A small masked image model, trained from scratch.
Data: trained on aerial photos of the United States (SatlasPretrain), 9.8 epochs.
Rows from block 5, named by matrix and row number. Rows with one number belong to one attention dimension. Each number is 128 + 24 x the weight over its row's rms, rounded and kept within 0 to 255. All counts start at 0. Numbers have three digits each. After the name is the row's rms in percent of the matrix's.
# v: window attention value (model.blocks.5.attn.v.weight, 192x192), inputs 0-63
# proj: window attention output (model.blocks.5.attn.proj.weight, 192x192, transposed), outputs 0-63
v.44 100:175131148103109132118140119121115124123196143109122139148127172122122168114127098152164095110110107136113146120134114155119130154123109163077114144134155153129141130126107125144131110090117104
v.45 104:122118098130129153118140106155096130076172151153147122117138092149110113133115126119075138121147129107143113095108159089139167122150169131108141108132113105104192145135100104108080140114110100
v.46 103:108137139118090136133107147117089138094162122119137113135131091122164155167094111127127142144122150134154151119150157161136162123147142105150131192101138120130099164108142143131133082113126069
v.47 099:150187111140102134131143134107127124138137156153112138139088134143120111119207102127154104131119149119124150100131169141107090165178117124156126102110106094174112103132088090119123171132135127
v.48 099:128154094106079105124130087124148167109087123092137127119071124133139153125103122126147120100143108127148138155080184113132125110150170113135134094123141141085149148132138122120150138119139125
v.49 100:117166140099104099154131089129140100125150140134121126157149090156131147123123109112126158155126130104128145109201128152133107110087162058148152161141109110153125142100177123121154109146132161
v.50 105:158092110175088127150144167084079122153156119092138109121132122153127097153132100108133108119124119147149062125122125089111127151137159094164168133132154176174117140144137120114144105122154162
v.51 094:107166171113134136138169095105127111119127123093119136189123138140135130079131140151130143107105160109130112170180146154113148125123108092133133151162128123124100168116200131104112109150118108
v.52 099:147146154139132140155107101159098145178140091110156122090124128117143169109132135161098120116144150140128114121139128121117136139114157152107150110139132115112110127096155139086126117130140123
v.53 091:125122147120150178144127184121136121071109116112128156140154166122140101126143132101145122088111132132110166108141129092135073128144145103132137155070130173146113104097128130145094122136119107
v.54 095:146109123122162143138148111118142121116122178114114129137141119134142114166166107090105181127108098149144160117166127131133114116173104138119098117121157109072138116124150160158118173119103124
v.55 095:115123114139172143129113143122140104128108146121146140127148144093130116094097115101118118090129140149134132118132096099124126107175096149114094123163131138061138099112091109095149142119154106
v.56 088:168126101130175117114095107140146127127169108153109109119095139115138108146075143146111121132113171101142119166135095120147160160110124102145159116149142128125187131111139119126191135127115124
v.57 104:137133175135173136094128107143130118154123104119133068127126144128142147159131128115068145160115183115171067134109108163103155104144106148139141124136114140135145123133157124123120179133135166
v.58 104:151126130119121116153117116119163147097146121115172109092152152151128132139139092155106107077119126159119160107107169134099128113183142145137184118131123079126100109134165123147127158144090106
v.59 093:143124133103141105129083098105136116127143131180139096140139071115171152144117122146110128126120131137106144135097144188091139097122131174140120119137147142140132110138126110134140108136142121
v.60 099:122122136136148151161106157138118112131130120104122127165112118146154129109144186124148120109135105108119106160085124148117093166098129114145158164153121133144146141096179135131139100154151173
v.61 101:133160114094148128123137145113138143099113103102112148168134131147144135126143095122102089145110099111134146183146087170154103136136125096115129103158112147117174118087107107114152143135104154
v.62 099:129094146098161088146140144101164097136149122108147122094173129147123148114146144118124119147141079191117134107129130150115097133169120131092112171137133120091138117158145080140126109071128155
v.63 086:103145132136063103100109104136149131157124108133124108097145103130142135108152128129136139121170139137143166119116095120098128107109094163167128145130107115169113102151102133135103133126100143
v.64 103:157096121095131115148153112108159178162101082128134121084128111156110115150133105150067137124114155141152128086122133107151143110151128123152096122106148148136132111198082101132124136110143154
v.65 099:154101134105154204124147133111122112156126136119108103146164084135133110098166127094115079108147095113094116090133149098111079112154163125103125126094128168120116108116132137191105103129115089
v.66 096:129068145139131111112134156166084155123115173102131112119146134081141149119089178103149146173133141108122158100147144147093139135186094156164147141106115122119140150124128122139110131135106128
v.67 102:147165107149172107136140122141119126151130111094155136109131110117151134133085100117140067153097137088122118186089134132100138126136084153113151164120173102128143138116101131152157175112132168
v.68 097:117102129125153097124114114122149101146106108161125097101083130109149126110137127175108127153120170148167122097149117120113082134106147146095132090082130144175180111117111131116113113108140122
v.69 090:133169114102118131148122125117115102138095143134105164088139164097122096128153106120104122105115122125128112142148101150119064154141139124129081118143147111189173118122121085127177144099156158
v.70 097:119110111123148164137142132124152111124104111139093142112103137139125111134123079116121157169136098134127125132143148123155123164100139126115128173126129130075123091135115167123116151136115142
v.71 098:100109153141126146115118110158163122159136131146099122166147130093092035159138148084165095152142090132077102154116132116139140124128111115082131154117124093126131117123155158168120128126124136
v.72 095:105081125122139143117136156101082136106168126122140135143173128137149095110174127145089136100077142152109144120128130116105157139157140095157134138109107114134100097102154092155114094167091100
v.73 095:116118145131128146136142121146170084146132123128136128109088127142138108124156154111136135147141140161156144099116096148107090147096098176122118153159168159099145124143153147135096128139117130
v.74 103:133204132098132150148129163166133130150124121160145103127153098128156137136134137168098102093131116118114140101118127183131132130123135157112106153137120188140159133101139133157126116118099092
v.75 093:107138131147147097145124159158163094112118148110135134126111168142147117092155168099149134173117128125134139144119120142097190148133089133192124144135060128103114178122158109135128145121123154
v.76 106:163131143156107139128151142136087117101127142162135139114126159125139112110124147104150115142087162107108101116089154122140085110072174121116143107101096123183113111149127163115109175114114103
v.77 107:155135145097111122152128158097132110179150084130156139104137137138125118127151156143121116084107152137120134129053118155127117135122116140116153138189142143100118117124159079090145138122128127
v.78 097:147112097128063102135114145146132117136123152118112127138119151142124151125105151138110092155154106146098153133088125118116117127132159118118153087138060134140110132097189115127151143133133124
v.79 094:163114128112109127142144144132138159130130122137152108099145112127121112101143143158140116143127150127190102112078120138091178132089107148123154116124145145110130150088081131090108146102128132
v.80 094:156110160090153139148123158170111175119140135113130137109143096060115121121103140115172103140167159120137137097158150136111127140126108129133115107101129164127124151118088142112092133162108121
v.81 098:130127125116077103134093104083114115173162113122143131111130151124117136151114136115136102122132135154081124120107117121140115122087155154163154147160105128138106110147159113123167105097132092
v.82 104:168120124123110143123092110106081131147126128109086073155115135094128159107126101117133133083185115126130150107137117108133091118177118125179162088129107148139116120134132126156118123144137161
v.83 090:136151136132180095114093103165109135128102107143081137130130130137157140136153131160137104123116125094113113123123124121129121141103125144126151116137131137180123153102144155134084146126092096
v.84 098:142111169129146161109129145119084114138126121142133119117139117130142155142096163121088110146111136113130120083117146156180117114134120146117105128126077112110144123126171164132121112175058097
v.85 091:160062090136143114134114169136135131094124119089151140119157114127143121154099073109149121096144114090114104130119126115087110136121144126129155125166139104084141126108150136105137109139113114
v.86 091:141119146101122120099110118087114137100113117134125121151107126117150176131141095148151143138094147119111124082143134086127121131113179127152118107070106096120113140144145157133133120162140097
v.87 086:130130095158112111093151121126146103096093142132148141138125139134131123152172108128140151131085127129105192138119136124151079136107127139140144124112130110148148079157151099123152118117191156
v.88 097:114174162140154165122093100158111117138116097178094075102123168174093107122102114148135152127128104149141100104155134112126122116115154126114122162104132133185115106123127147151129113108149117
v.89 094:145175123099146127135135121102114115100134118136125124138088144162109133118131112111107118138125073128119108129149179118157138128094165120142150123115120084131151133095158117130173164136139157
v.90 096:106110133112117176156107148152119088157116083158146119128154149138142081108122125102157135144158126115114118117131139146074083118129130134146142153142132160159110124065134131173108116137126149
proj.44 085:123147174095131103166113146147137129113111098166143121104133098145141100155117131149119142141136148109110170136129104107150145132112126121177158097097142073083139126144139165118107134160125156
proj.45 088:109174130163131106170142136090148123180098109092101122106122157150124130138142116122146100145127129133121135143170092184141059144119089151157136140103116137149078124153155101113187114105117147
proj.46 091:158092159093157104101168116126153138163117123143128114117142140144104073091125171119141120134132126119149104182086101113120107146169119170115080067145090123101115110098129152122111124118139142
proj.47 083:112095149106170148143125116157085128108107110134149132122138135137115137124125164136068155111153105128153110132096138126154151110114125120098121142120175147076150135171118135143104145146084136
proj.48 095:142116125160090118162140194118078098120142156129116125145152137133098177101100120086102144123107161138081151064157117126162116138112097152097141141164140110141069165158119120148137104139140099
proj.49 098:109120126171179142109077164121114110152079106153127115133111148075156128107105157169113086106135137108116097129091103114141153168138109146077120119131124131141118125112101142136119136141174085
proj.50 101:108140112143170100106131070170140113112130113125131146139125126079107164121134145126116162121131130140121194149160114171080113116134112131113119135133120134152127123108160107166141116064148093
proj.51 096:123098137153153148128108113115121106146139152147121111121136113108142143181140094084132098120136107138150125158094123075164103099126081130093146126162091084185137148132104110139147152122102101
proj.52 102:142114138077138149129085111133139095088115109146129121145139141115130137104144104102124179147180151133120156142138114140128121111129114105097096158133104133185155094116123132120136100145134091
proj.53 092:122159119151118136119116124139106119189173153135110117124084088138125143136138105133124135156138156130147103142102119155135134157136110134134106097135099115158128131152113118123145152122128130
proj.54 095:127110146139126140140118132128130159165159161137163140157143157099145135165118122181150118125141157149099084144121099115128113145116100115145127134135105162145141135101161106123072163173070113
proj.55 097:158139156109121102107121141100102082163116132151130104148119171140118172110097095120118123147139119139124124132134166100169147138079128137152128118134146118182114127133128135139094143179099096
proj.56 081:109101165101131079122123121105129149104081149130126132155104160144128166146122151130131111108138082098128123101117192170108104138138125149134089118085139183191089082089123150123103129140160122
proj.57 106:161120126159149091150144117163123155134139158119177139130123155133170151121142087185122127083142073095109173128156131116084128173114092130133111152111110171173100062143138108127104131113147076
proj.58 096:113119144133123151096091125091093132167111111133110152167155086127118150163153101153112133084162167079145117069152106155180112119104119123098086166092150170155148105120124107185113108166113096
proj.59 099:137142113107107163153159132167141129127133121103146108142128184125164113141145172118134139134124148151139108150146141118165096175129135090135145140082145152095134127127094151122121142117162126
proj.60 093:146091138109122124119127121152145140167133134156122123076106140074151150148151157110123147115126153134135112137114070132118171142125102131148135119066096101111088129093113154123165152129141144
proj.61 103:128137189145083148118117105123128103130156112101125099111130122122149123106133178125149125136184151146142073121121122127096097130132113152146147150144138160174115112135097174098134117144170137
proj.62 105:161149089111105196073126131146109170111120097158112103131112110110125110099170082143130136073109142158111120147170109129161116108097153130119108094129104144140141114139138141154153126153110120
proj.63 088:125104141112147174153144126115150182123099149146102147102141111142108111139095138152094126156110132143117091129149116142153116133135144091117115137121131146091134106112133140169156136175074151
proj.64 107:169129119125105142127156103097150160089128136118121115185163134080133103127122120117149102134103107131107147138152098146111115143173141186145110143108085092079136098131164153154103144118100096
proj.65 097:123167138149094102120064152175127155126126156097120105159100122124100125155085125169138128120100127140122143132145117139160106109089104126094130148164132143142110137117139121118174147160106137
proj.66 091:126148124185099166140111087143138135108156134120110106125139144186160106197171081141094142097145144120133106130126115129142118078132111118140087092118146131112103140134144120134151104141127113
proj.67 109:133160153139156152106122125110108134113126066078119136120106185142132151110148100096129162121154082156156134124117136143160122116091120141133109139156134104120132116158125097084099084137143084
proj.68 097:142102166108106162135176141142120121090095116169094126144126141156133132126091171130082122143116131132141130124095157153110169163140112086130115173179103196090099145093150148192112176115118125
proj.69 092:144112121145134127078118132109141130081096104118129166099137078118134150112103165116179130140130156155136123151141140118117158142107121146114171119125128119099122130129169116137111111166101115
proj.70 093:161122152171102134163162101106134157117090146163152116161137136151107164111100174139169075139087140130137126114126099115105107119186118120130127124143125143112174124154119087151130096089105133
proj.71 101:107151115120149145141150136150124158145139156136122117100112147153132151155171146126139122131124137106151152103137171133156090141103128123123120117129141127130135096130063125106147107111120158
proj.72 098:139156091136117136086124141129171129138115136170105165136131085120109147149111089116135109149131158112139155103109134122169118115117169120127105120118122154115139130160138116102142148142108158
proj.73 108:154125123145134143148145084146125169152080161153130117156150103138160170128095153147120136119102137148109124164160131105143106132176097087175135112142111129099131171111117139139158132074128146
proj.74 104:115124119143123106108121088101113126111123129088110149142115131154130129130119153144159107128141127107094078121132141137147107144123112101082123144113110145103105172115111135082121121104146157
proj.75 094:133157147142145128120143108122144132159128122106128086147124100112092159142103045157127154101126130093143139118117145116153128102116119156118121105136182125118134096145112170131105124137138093
proj.76 106:126147141102100141112104159165129154157087119121125137091122119145110127086102165138152124141134134142118197139127131128096150166127133112139127120127135109072133123111106098139190100122148186
proj.77 096:134146103125163113070112107120104149106106114143109146137126103118111114124149088145119156116153097117109155170219134110134179154121158155142099099061150122154133124142125145166131140112132112
proj.78 096:103171138129146129117114165126127153143114132120110128101117109110122121124147077159148167087132135083159148105105103154160164125102131143152162099142161096159084112149092117133110124154125124
proj.79 096:098166122191120130112155106117077124141114104118139169131118139119132109127098094096066142137142100126109136137166132133155126103142141140117079182121147127092145154136114103131148101139145112
proj.80 102:101128141166102111152112090153112095099112096117148126118118126175154088126110132147087156145103136134127156153142125148136149085111122151120137141144163131112146165121143146094144121070154128
proj.81 097:146114133148174114125155140144142159123130144137116136100109100075162101139175160109135160093144132110122145122121101154153146133131130117161163095112109114137107085084105151174135123124140173
proj.82 102:110131166138137157149131138124134135090108146121125157135119122132148098181175141131113143129156173155161062140114123141124148150087130087134104144143132112120088120123125131133139157124114125
proj.83 085:153110108067102111157153141128168129118115142137133135123070150120117058081098111153159125108108103125172142148113119129095121101106134153115037140106105134126133121109111124139134144114157149
proj.84 105:112106111131090161146121123163158131151141132147156167127112157137150112144172084156138135095111127137164138145140108117150172127149144103127157130115136159141140143118159163152143136108125124
proj.85 090:159151151096115151172125125135141137149093131145101150091110142142121149109132160118140149100115137155163137118107131139127094154118144144160145148125138141168148158147155084141136147083156115
proj.86 089:126116093143096148175099144135137152121140146152129145123117106105108118124123159122106105102138107140120120148106156133170129109102110113098117100156117160146101122146164155155159146129133115
proj.87 090:159125141075117119120096149107122130113163136171130088092130031050150122107104150095129114092141153141154115116121129120082168122102126131130142128142143110094094170114136145101142142168118173
proj.88 092:119157103182109135114151154140146117123146139126144156175116082098144135076151111145098143123120138073158156155103119117159124125141090115118116117159136132079141122112116130150143123128056145
proj.89 092:143114149153069148104118136135158105145085115136122135129144110082120142136121131127135111090142152122113144116107120077128089135184153123070119153114100099093119162153144124097087070144160125
proj.90 096:127141094128129115125120148125114137125143156112120118118093112128156133135142137158118126120090163138128121169097093139163148134120131130141155139113132141084084140153116146139169137183101155