From a checkpoint of a small masked image model.
Training: normuon at rate 0.0033, 15600 steps, batches of 64.
Rows from block 5, named by matrix and row number. Rows with one number belong to one neuron. Each number is 500 + 40 x the weight over its row's rms, rounded and kept within 0 to 999. All counts start at 0. Numbers have three digits each. After the name is the row's rms in percent of the matrix's.
# fc1: MLP up (model.blocks.5.mlp.fc1.weight, 768x192), inputs 96-191
# fc2: MLP down (model.blocks.5.mlp.fc2.weight, 192x768, transposed), outputs 96-191
fc1.731 100:526468496490554445498464491540483477517462453464557577459557480423552464438485544486500554515524515503482553544576462509440472512506417546465552511480487529508442488561498435534548479464526518570501495481516485470512538552516600512418518489483454525506474558500502515567496521561473513500
fc2.731 067:503503521463442519493430462513500458563425484539464449484531502511468585502529460520581482499519483516448506544491467508429485547511463509552511479572511522546540520452603451554490481506461510468565479517475563542546587470564474492527486433550481501491498503477485429485547536470508571466
fc1.732 101:447479601469490478523500524488561558542516488475456492548519541491552484521431451476490462607501585531569440580466484466482442491443488481403464436454539483450440464502506543469537507471562482433459474508470505558474517510444554498506483486541495504527546535581473575569493425496499469474
fc2.732 099:563526487452580449514482460487615482559495524517485495473530486605543507551549439596497486471535515505514491513521527432483597467525518509525487516530514451490478446485494495529499503466551493451441489496447528422496557507473516538485437484502465442433496439576520476465603477509472464484
fc1.733 106:459439535486443474453488459520537558479529484434446477559494439487550552612463466501462499472516497515430524507593418490539408542497473509477475470490522502562502505469561486488493493565552447498472546501555522520555553459540516444537487509499554532494565563431498464439528488472463523541
fc2.733 114:497546493470489495453461424534618563467510494493514521548479542530552474502500514471490523462473544493522535508444513552561474538510516517521416504500571508600568495490452440418515484514509421520446556525438457493524523517519475479545511416470576465501480475558531518535481475472523484519
fc1.734 112:501502526514554457521497488486518408514565424420445456522501573587477445502513443548470464532515471551530476485525504511491545537509514571473518492422471550520500470488443486482492540465529564469507519528552529478480546487510531461500451456456513552436577437498445541458462547443447440503
fc2.734 113:528518504531532492431470479506545516501410476429562555548456509507560529517550474454587516470508585520472511489469450394498382544518465484512520539545509499476456546508515544482481515501475508537536439562464487487417456436443436557519463530582511410492518534530518498526508497513557458522
fc1.735 097:453430497590554488544534526480509537472489474452490437488511451487488539491460537541581553474596488471495476504525546498500533580514484541506539467458519483478471537454461467508519453486485577431472500493500479427570503465532481423500486570485509566548514456515474468539493567516520492478
fc2.735 086:581512515463440531476492497466539483535466500433453496484461528474490462455454513493524494509435559449486489526460452557543425488461537491474501533604503496519520502520521524474477515577511479515565462479460433517490503489544508517489559551458538559476501513444476516466536498461537597554
fc1.736 098:439519505511574521544533509531538531526457502428497560550498550462491468511545509482486516496540434492498522512492528460523522483536501544495428436544478528503537503488455475561532525553491447426538452552438437465562422478493487521517402509486444446537465429573467505469497521503469546362
fc2.736 093:482510472401462496503513473503501481459476494430437494453504443539494516472454412483392525443512544477543501532521470552448544527385496400518494544484509478435579515531461527463501463518512510495491500509494494494487543548532484467503536530441530529545560514472464547489534455541561474590
fc1.737 104:456482481471510505526571518443522425530534491446475498464501507537452457541517522541566498505504518468508529547527476484536490491551508528530560408530523443518455517513532487510511537471544505497523491553457445507504432506526439501508432446477527512495496546513569518468449409507540505471
fc2.737 098:510458496563521554502504500549507467489587501548470485457491491492574505560458489402568524477570534454509439489539485385417478537479450455492497414525474448472523523598476427530451425515466540506437544523537512496523588533435476545507537509435499540476490467416527513428542513484535510473
fc1.738 093:488481465520498479521522548523482453575502534496507521484444533546514550550446494374584514486485559564515422558517558488502485567428551463444493458453568489529422505466507505502514498475494515425500511462467563503475515542451471508575457421508485471569531502492532484421551569526495488504
fc2.738 108:454546543490561509568469438486517445576518480474515542535576378511501561535433515499459477505518549506511501519487575525583533580520478521457492512482453503504432464523498526470547480540539511433540512471555461467500501563471526496520508454478522438478557461548481457495505541507554457500
fc1.739 108:471451498430494490481478483566508472535509540520444522468474578508534446555443479554512516532511475532549536511547496491585463459522501495522536456528514529533442518400461504497525442500491527588465539485439518516563486464528495493588462449515489532544491458513500521449463382469394465520
fc2.739 103:535538547544464549552518467518488408437530443482550523544551468533509554535547559453475513488525528531481525424444496542453487447429486499481441529531479470485498539492465457400445503486502491428494477461514489493474514524476446488466567497400492492477540524575454520524521591491582513491
fc1.740 095:413529493475480448483476432535490509505477498491545516503509463596518472493432454524515545560456506478540554487418559530500448483562511493466510454481489504438470453530454517533595459586496515549492483438473470518493489493482578468495530486538513507531444485521487506488534532427570499460
fc2.740 106:502519512477520526532558563514519509466490512483441545493437491482553542509576515437546417529555531458491481405546465465499563485464504543494464536543515536537448473430515506453458422398527510523541544583472560532555477439487467475499374520498531458569502574440515532474469523474440513562
fc1.741 103:524525572544526466505550502514512538540514424446459531546468570465534503440434481512532550470435611470490428528452453551478480523456459434433485570470471506518447490470526540546513492560505480518550560502477387498531494501453543501483515462487570515543507510474559424449427544475482462465
fc2.741 091:570552479411475500493479481496468433481568527526450478551451492553472462503599500524537522539521478488479500568475511521498579518470536566449478559509530487450591535552486583583435481558457481477551514434510498423480508513569465462463459498515550486535422567556525472504501443537534474506
fc1.742 104:553484528504509509478496485576521437425404548472568548560481501494469505450458512560435435481521531515517560447498529515517403525541509565569450496504422445511527487496478504487455553557446504520468467508525548443442529534480472431496481530514451525429564548601451572440547549475455538491
fc2.742 089:500467476500433504460529493527535473595509523488507481598476528483492462544448476513455497519526507527489494524455533487515478490468469479476429506496490500513465521548523516541447486498450510502475490404515499489601493534549402490522459580554522529503514433502612515547490477521484504548
fc1.743 090:447533575465462493512547583534437568499475472520480454539491482514516460570508520511495518498450480489583517498459434514436544441553526513496465590430529478517433490494484478559540483461585504441517532457494467504499533460482530467553478436518532496566491481511478436550519506436519532445
fc2.743 104:496513381512590477467516506511462499492527482519480528555514502606520492467487499510509448491486493499507502516512520498582507533486448482525465503477501527429543501559474427491529521506405512485497482585408502503513615493481503541377507546506468468433480523541525462487529508561503489533
fc1.744 104:565557548434479469529490519511538574540444479566510471589419481463535444594495600595511482462522485528513500472587419478426527453479529563506544531441523484452523522465489481536535459520604497470522529457440472505514538532451500529483512462479485464490536579561527505515541454544491477449
fc2.744 083:474539507468480508488501474448510513454521467512495496416500503592491455507498510462510504468508536479437494517477515517524443499506450445443580519526501528538534530467526554502468431510583458543515543518513530505491562508458498469541416514405433465573503537446477432473485476524495492520
fc1.745 100:434430522506556533489564540434527464497555493437451514468532517434471541498448444460504447443481580504448509442587459471564486532475501470540484517515487549568486511433530555433470514512481522537517531505490473523446483525554440487491520498469508500448532444544423528537507549489530500496
fc2.745 095:519483473488474491482517553532511518480477481429489547466560516449508549495460502490486514540469505460555508481533523478461498554518452568467467484502476421477463485545498443429489455473405541448512558514449558508516551518459505561543410486468527522502579475571571531486579558451465446540
fc1.746 103:532442491552524425459499492541544473475393509534510469516475482556457487558496520509487408444504537513546533518483520475503598540545585463460455447572580463539509456522526562491457533527457434472523547504532529510468529540508552452472489524525515472565537499433506478521520545548422527547
fc2.746 082:551469505512433519484495510513513470453519468582566571449485495487561443518496530458511467510541559444512450513446458452613494477555530522413487463436497469521471505529486478555512415457528589495498496520509479523567495441516535475480456489563545450492470478465508496436523446487519423475
fc1.747 120:494466515582553514508458456505447552541523507526453532439479553465486452484479423567519473520523495447523560563533469576542534480475485455514549579517467517513495469532539460503497438470551486428510494416555448455503506497538463490450505535557491469479478482535519477487576523544494456495
fc2.747 124:436417511456547501497542480438516512516442450399469509453501501494482487489498457514483555535492486494457571527433436508462532428521505547563541514516523533513542593531546495411522498526540442448472510431523519513486487505446521498451543463514463436588467481565494548565524470489495492508
fc1.748 084:450440484444460480468473473496526505457482466517497506482535500481424556519462479466491464582535520546512510466543506447528540464517523517516511454376457492521468550527552529626545486466514503530524503538486529490474465466450511525384469561540473482515520523435549487485567477467538489449
fc2.748 078:526445526532500438545496515472460432456482546486494482498547475478498600477497414509417485476465431551526466512473546512532460517420491393458504554470529501552447501491541465472480513527438496487506471519451525503550494542487534506530494551539486502510508538586507529438470519496485402504
fc1.749 089:512546457493476543452524506511486471471470508465458508466484472526490470493497502482418501524470463462485577544499488514476490461554525543490544529543442519551491494494530495577435494457493520516549484539484495527567517528561574462503497502486583557444475405507511470469585494547494552491
fc2.749 106:450537478475517501507424445458525501525519521503493549517529510513484498387491526495476451439511535551523446535523542427509495543529489543548531461434516464465397476530488386475575513514504534493533499480505537520487477529519532530596419474551504503510541474535519547558534501419516422500
fc1.750 109:451513469439542451438525474470557457450543490529542420391524492442515519464428508624537517541489561483485446471402526520520475544472527456467504579490440470483505495529527570466512530561521478457424500529468561487470503502498558493518472467529496516473467539494554474502542500567533505497
fc2.750 105:446503499490505437525519440492580525522476463505498475556515555469447543362429468494516520422527468466546523525486481477445502475527495558476502445497464550483451518513515542570511499484475447521517492491476482498500580488463496457489558475524476500517518476481538569516557447486508519482
fc1.751 092:509507509432455548509489544507464461486485450599495530541521478521465451582489459566512654471498508485405530473471505497477526472515519504482471511490531560467516485457477482480514504543571522501575562460473473441505497419504534534452486506507471542558518435508416461570460490517475497441
fc2.751 122:462479515541474468493477405482506493507462513508500536481556518510467473504534486449483428551604453491567467490517577490541484469478539441547492503526521497478436471472501505505431598441483459505409418529502456479561586501511441464488546524617462486514484548463583552522540539520573528501
fc1.752 099:557431525494439499571487504537500533505516525467512514463477535493493463508536395533553451504499514448515473551507496563498492468499499515481534549540448518487435535455519480559431564500598530489496473466456512591526451431475420522518477536496548457514524495546455527478523486500478511462
fc2.752 071:457520451490538545404476514515413473497465496420430487410494599599544490524520501454489552528462543484479506482463522528504504565541460561510491478451481483495510485516499526464563467462438507488446523547552553425520501510564536480453534438451413442467450490507551501475532485470501539540
fc1.754 108:452503467512435531466473462504531561556513535509588488474499494539533565497518511513513568460556444504413364544574494523498489482492529527525468552487522483471452505471524464535522500502583446496447496564587504424547484495468566551527538414408503435603497546583590475473532533504499537515
fc2.754 099:464529477536475422471483553488510497524512487531521503517489480495472472516501523479510456450502435422463455583487430465494465535546414542530587475507500470486490460586505600447440491457497514522462506536482458487427519467472481545469549475514524469581527486532519480472435491548527528559
fc1.755 095:487523466476537506535559437532504481541513503511455502504475495550523485552482441456513454465500482509545456453496472471472540484468432524537496502465602521509473553469505532498556546480466514504470453536515584477539484586545507518529579485512477487473514505477498500496495488545530521508
fc2.755 119:505523556498523504461538564482451517445560524473525481528431439496496495442460503516506544477413459537551561597478541544487445543497491445482508442485432486543480476496523552519484531463531500505485466509452477517428469445469532533517474539497477546509453509456526507542515544447532492468
fc1.756 100:521529492480463533476510491565468559526449434550575524515423531500496493534528465549456456474492454501484495483484514511521570522572577514456519559332543462493403528497500545488529505446500527487516450491477576477471457466472526446489538546542538451532505482555470489517515485522487549482
fc2.756 110:534463458503489544541400504478502517456474525465472451446530543618540469524479469486537547470558492460515468515509455514499416497486456495559577466476509516514518530494470480481483484465486493445549470415557483510502478527450408530546571503487471482519558464477503516447519454461550478532
fc1.757 102:521528532452575496528548475543486570507515513454451477549519497552510434509562497539517460570512479461517490569497486456473503524502577510478473517506530514410451420501542440522555501506490493451481435528509420488532512529521508482483441482405593461516478431481463479591438466521485526461
fc2.757 099:595537447523509468474438478431553509515484473441476552528515509501473462548521597516528494497500542476463530483455473511508507443467484487453464509510459542506548471559501496473436523472452463531517449461454471529503525570477463466553510515539397565646445593474531480484574518543435485499
fc1.759 097:457573501481495471459510556508489485494473503379519486532503486513550467555516564466465505545506446546523518485490524508531388531517415441465493522516538452537438519456504392501508551483470519491522505524482466562539513609523546460498426536499475500448559477549514496436460464514499501458
fc2.759 094:495408522545449491549451474434511406513521496529559483436515504436521515556472370492590498490542540430513446486497545468472468461442534475513487489533431451473458525533407570515516480469474454453494472519547517545524505450495501515515552487517536561579487470474529457555467485521535475524
fc1.760 108:513506491499435561501537390491523594552482606455532552498500468466516521496526518519507502486515533439563545508476493500491393512519469506495499567435453436525462506421478532544498499488466536481551514385492530430476516494452507458549512543484462428532512578446569514460521496526485577493
fc2.760 083:504530532519431550465509553474497447460462513496449507469429483517530459504508583456439458497420457457513553481440435488448483501552519514484474504556517550456463537496454508511463514512459542515505496528507462451507510527506514496558467523478506524481498581546507466525475482450496460453
fc1.761 080:495542475489537445479475480489502548511450498496492478564466426521496516527481462559479466537582568531551568477514509557458549526438451485466532535512548528550499549399493434493501493492526478502521489520448505457506480518473519441458512479537419448522489475478567565514521526479479441455
fc2.761 112:549464543501499473473499518446527505555459445499442500438469515506503489435495509552469516518427503476534545458488449468454547475477540509515498574527484479520540501561503519495545509510458530488456469493541577480537572554488582467507491483433560453554561474478518562529505495481470511490
fc1.762 105:431519548459506440540454549465498506536501424471575506493390500427490489532556535487464439494470503471557496515583489435511488442475538530497505536432430529539469474476524453533514574531529513495514537584545446528526454429435487521424540524502462498458484439553529507486485512515415575494
fc2.762 092:537533463540574541514531443530420525433549577426428544435532499528465522476422507521505563489517512530453532500499563553440542535480425562547519395486475505441516496491455585499477498514535449570444492474493423463478511544543454526532486542492494487440544492449470526480532497426501467506
fc1.763 099:535506501516487547552508455502509454502508518489494573468443569551469520468491451438525498510541564566463509485523493559475535535479467547451513483560453498507509501477548515447456375490529421509536409466502496532521438481473499456493490497504471565401486464475536453480505513426464441548
fc2.763 080:444495509446512476438480501484549523465500434512533528391520509470521512539547573531458541525505491474486539511505483493496495507465508439551514504487504511556499538546400469515561583442457508501503422458471419510506460548479400529515477479484480472529558513543476528512504466489512549507
fc1.764 099:432539433453508472601531484504505526462515501502488497464446464507449522513529476431503511517473556546577520481515560504524496511499418442523482573470460547484493415559500486526538462483477508473493464480470641461515530465489492536503497530524467528513528467491484506497562497564520510433
fc2.764 081:423472531575550517431478527481519483568493540543490511521499483529529448439469525574445482435528429458463548475524513487522470482529536539548533455562512484549518571534486495539523528499490429533530490443507507520426468497436490445549519471498532508448496476500463522526493513475493554495
fc1.765 096:516543439477578478524456479541525472545480529514397427456444535533504517542549586440584515518493497498488482540449551442479491488519452483525475411528588498510524510452532518545489482525478462444520517520491477501523568514495568508487475507469446435464516574525530577474484507451530558498
fc2.765 102:522500499529532563517514598533441473443546421540548491504446560490524451487538480476499538522508554490533545471538436509494504484548548541521515438513493540530551508554542477412518519532547544498506446485520520519556550524444444508500511471486475477494521375503475468525524417463436518508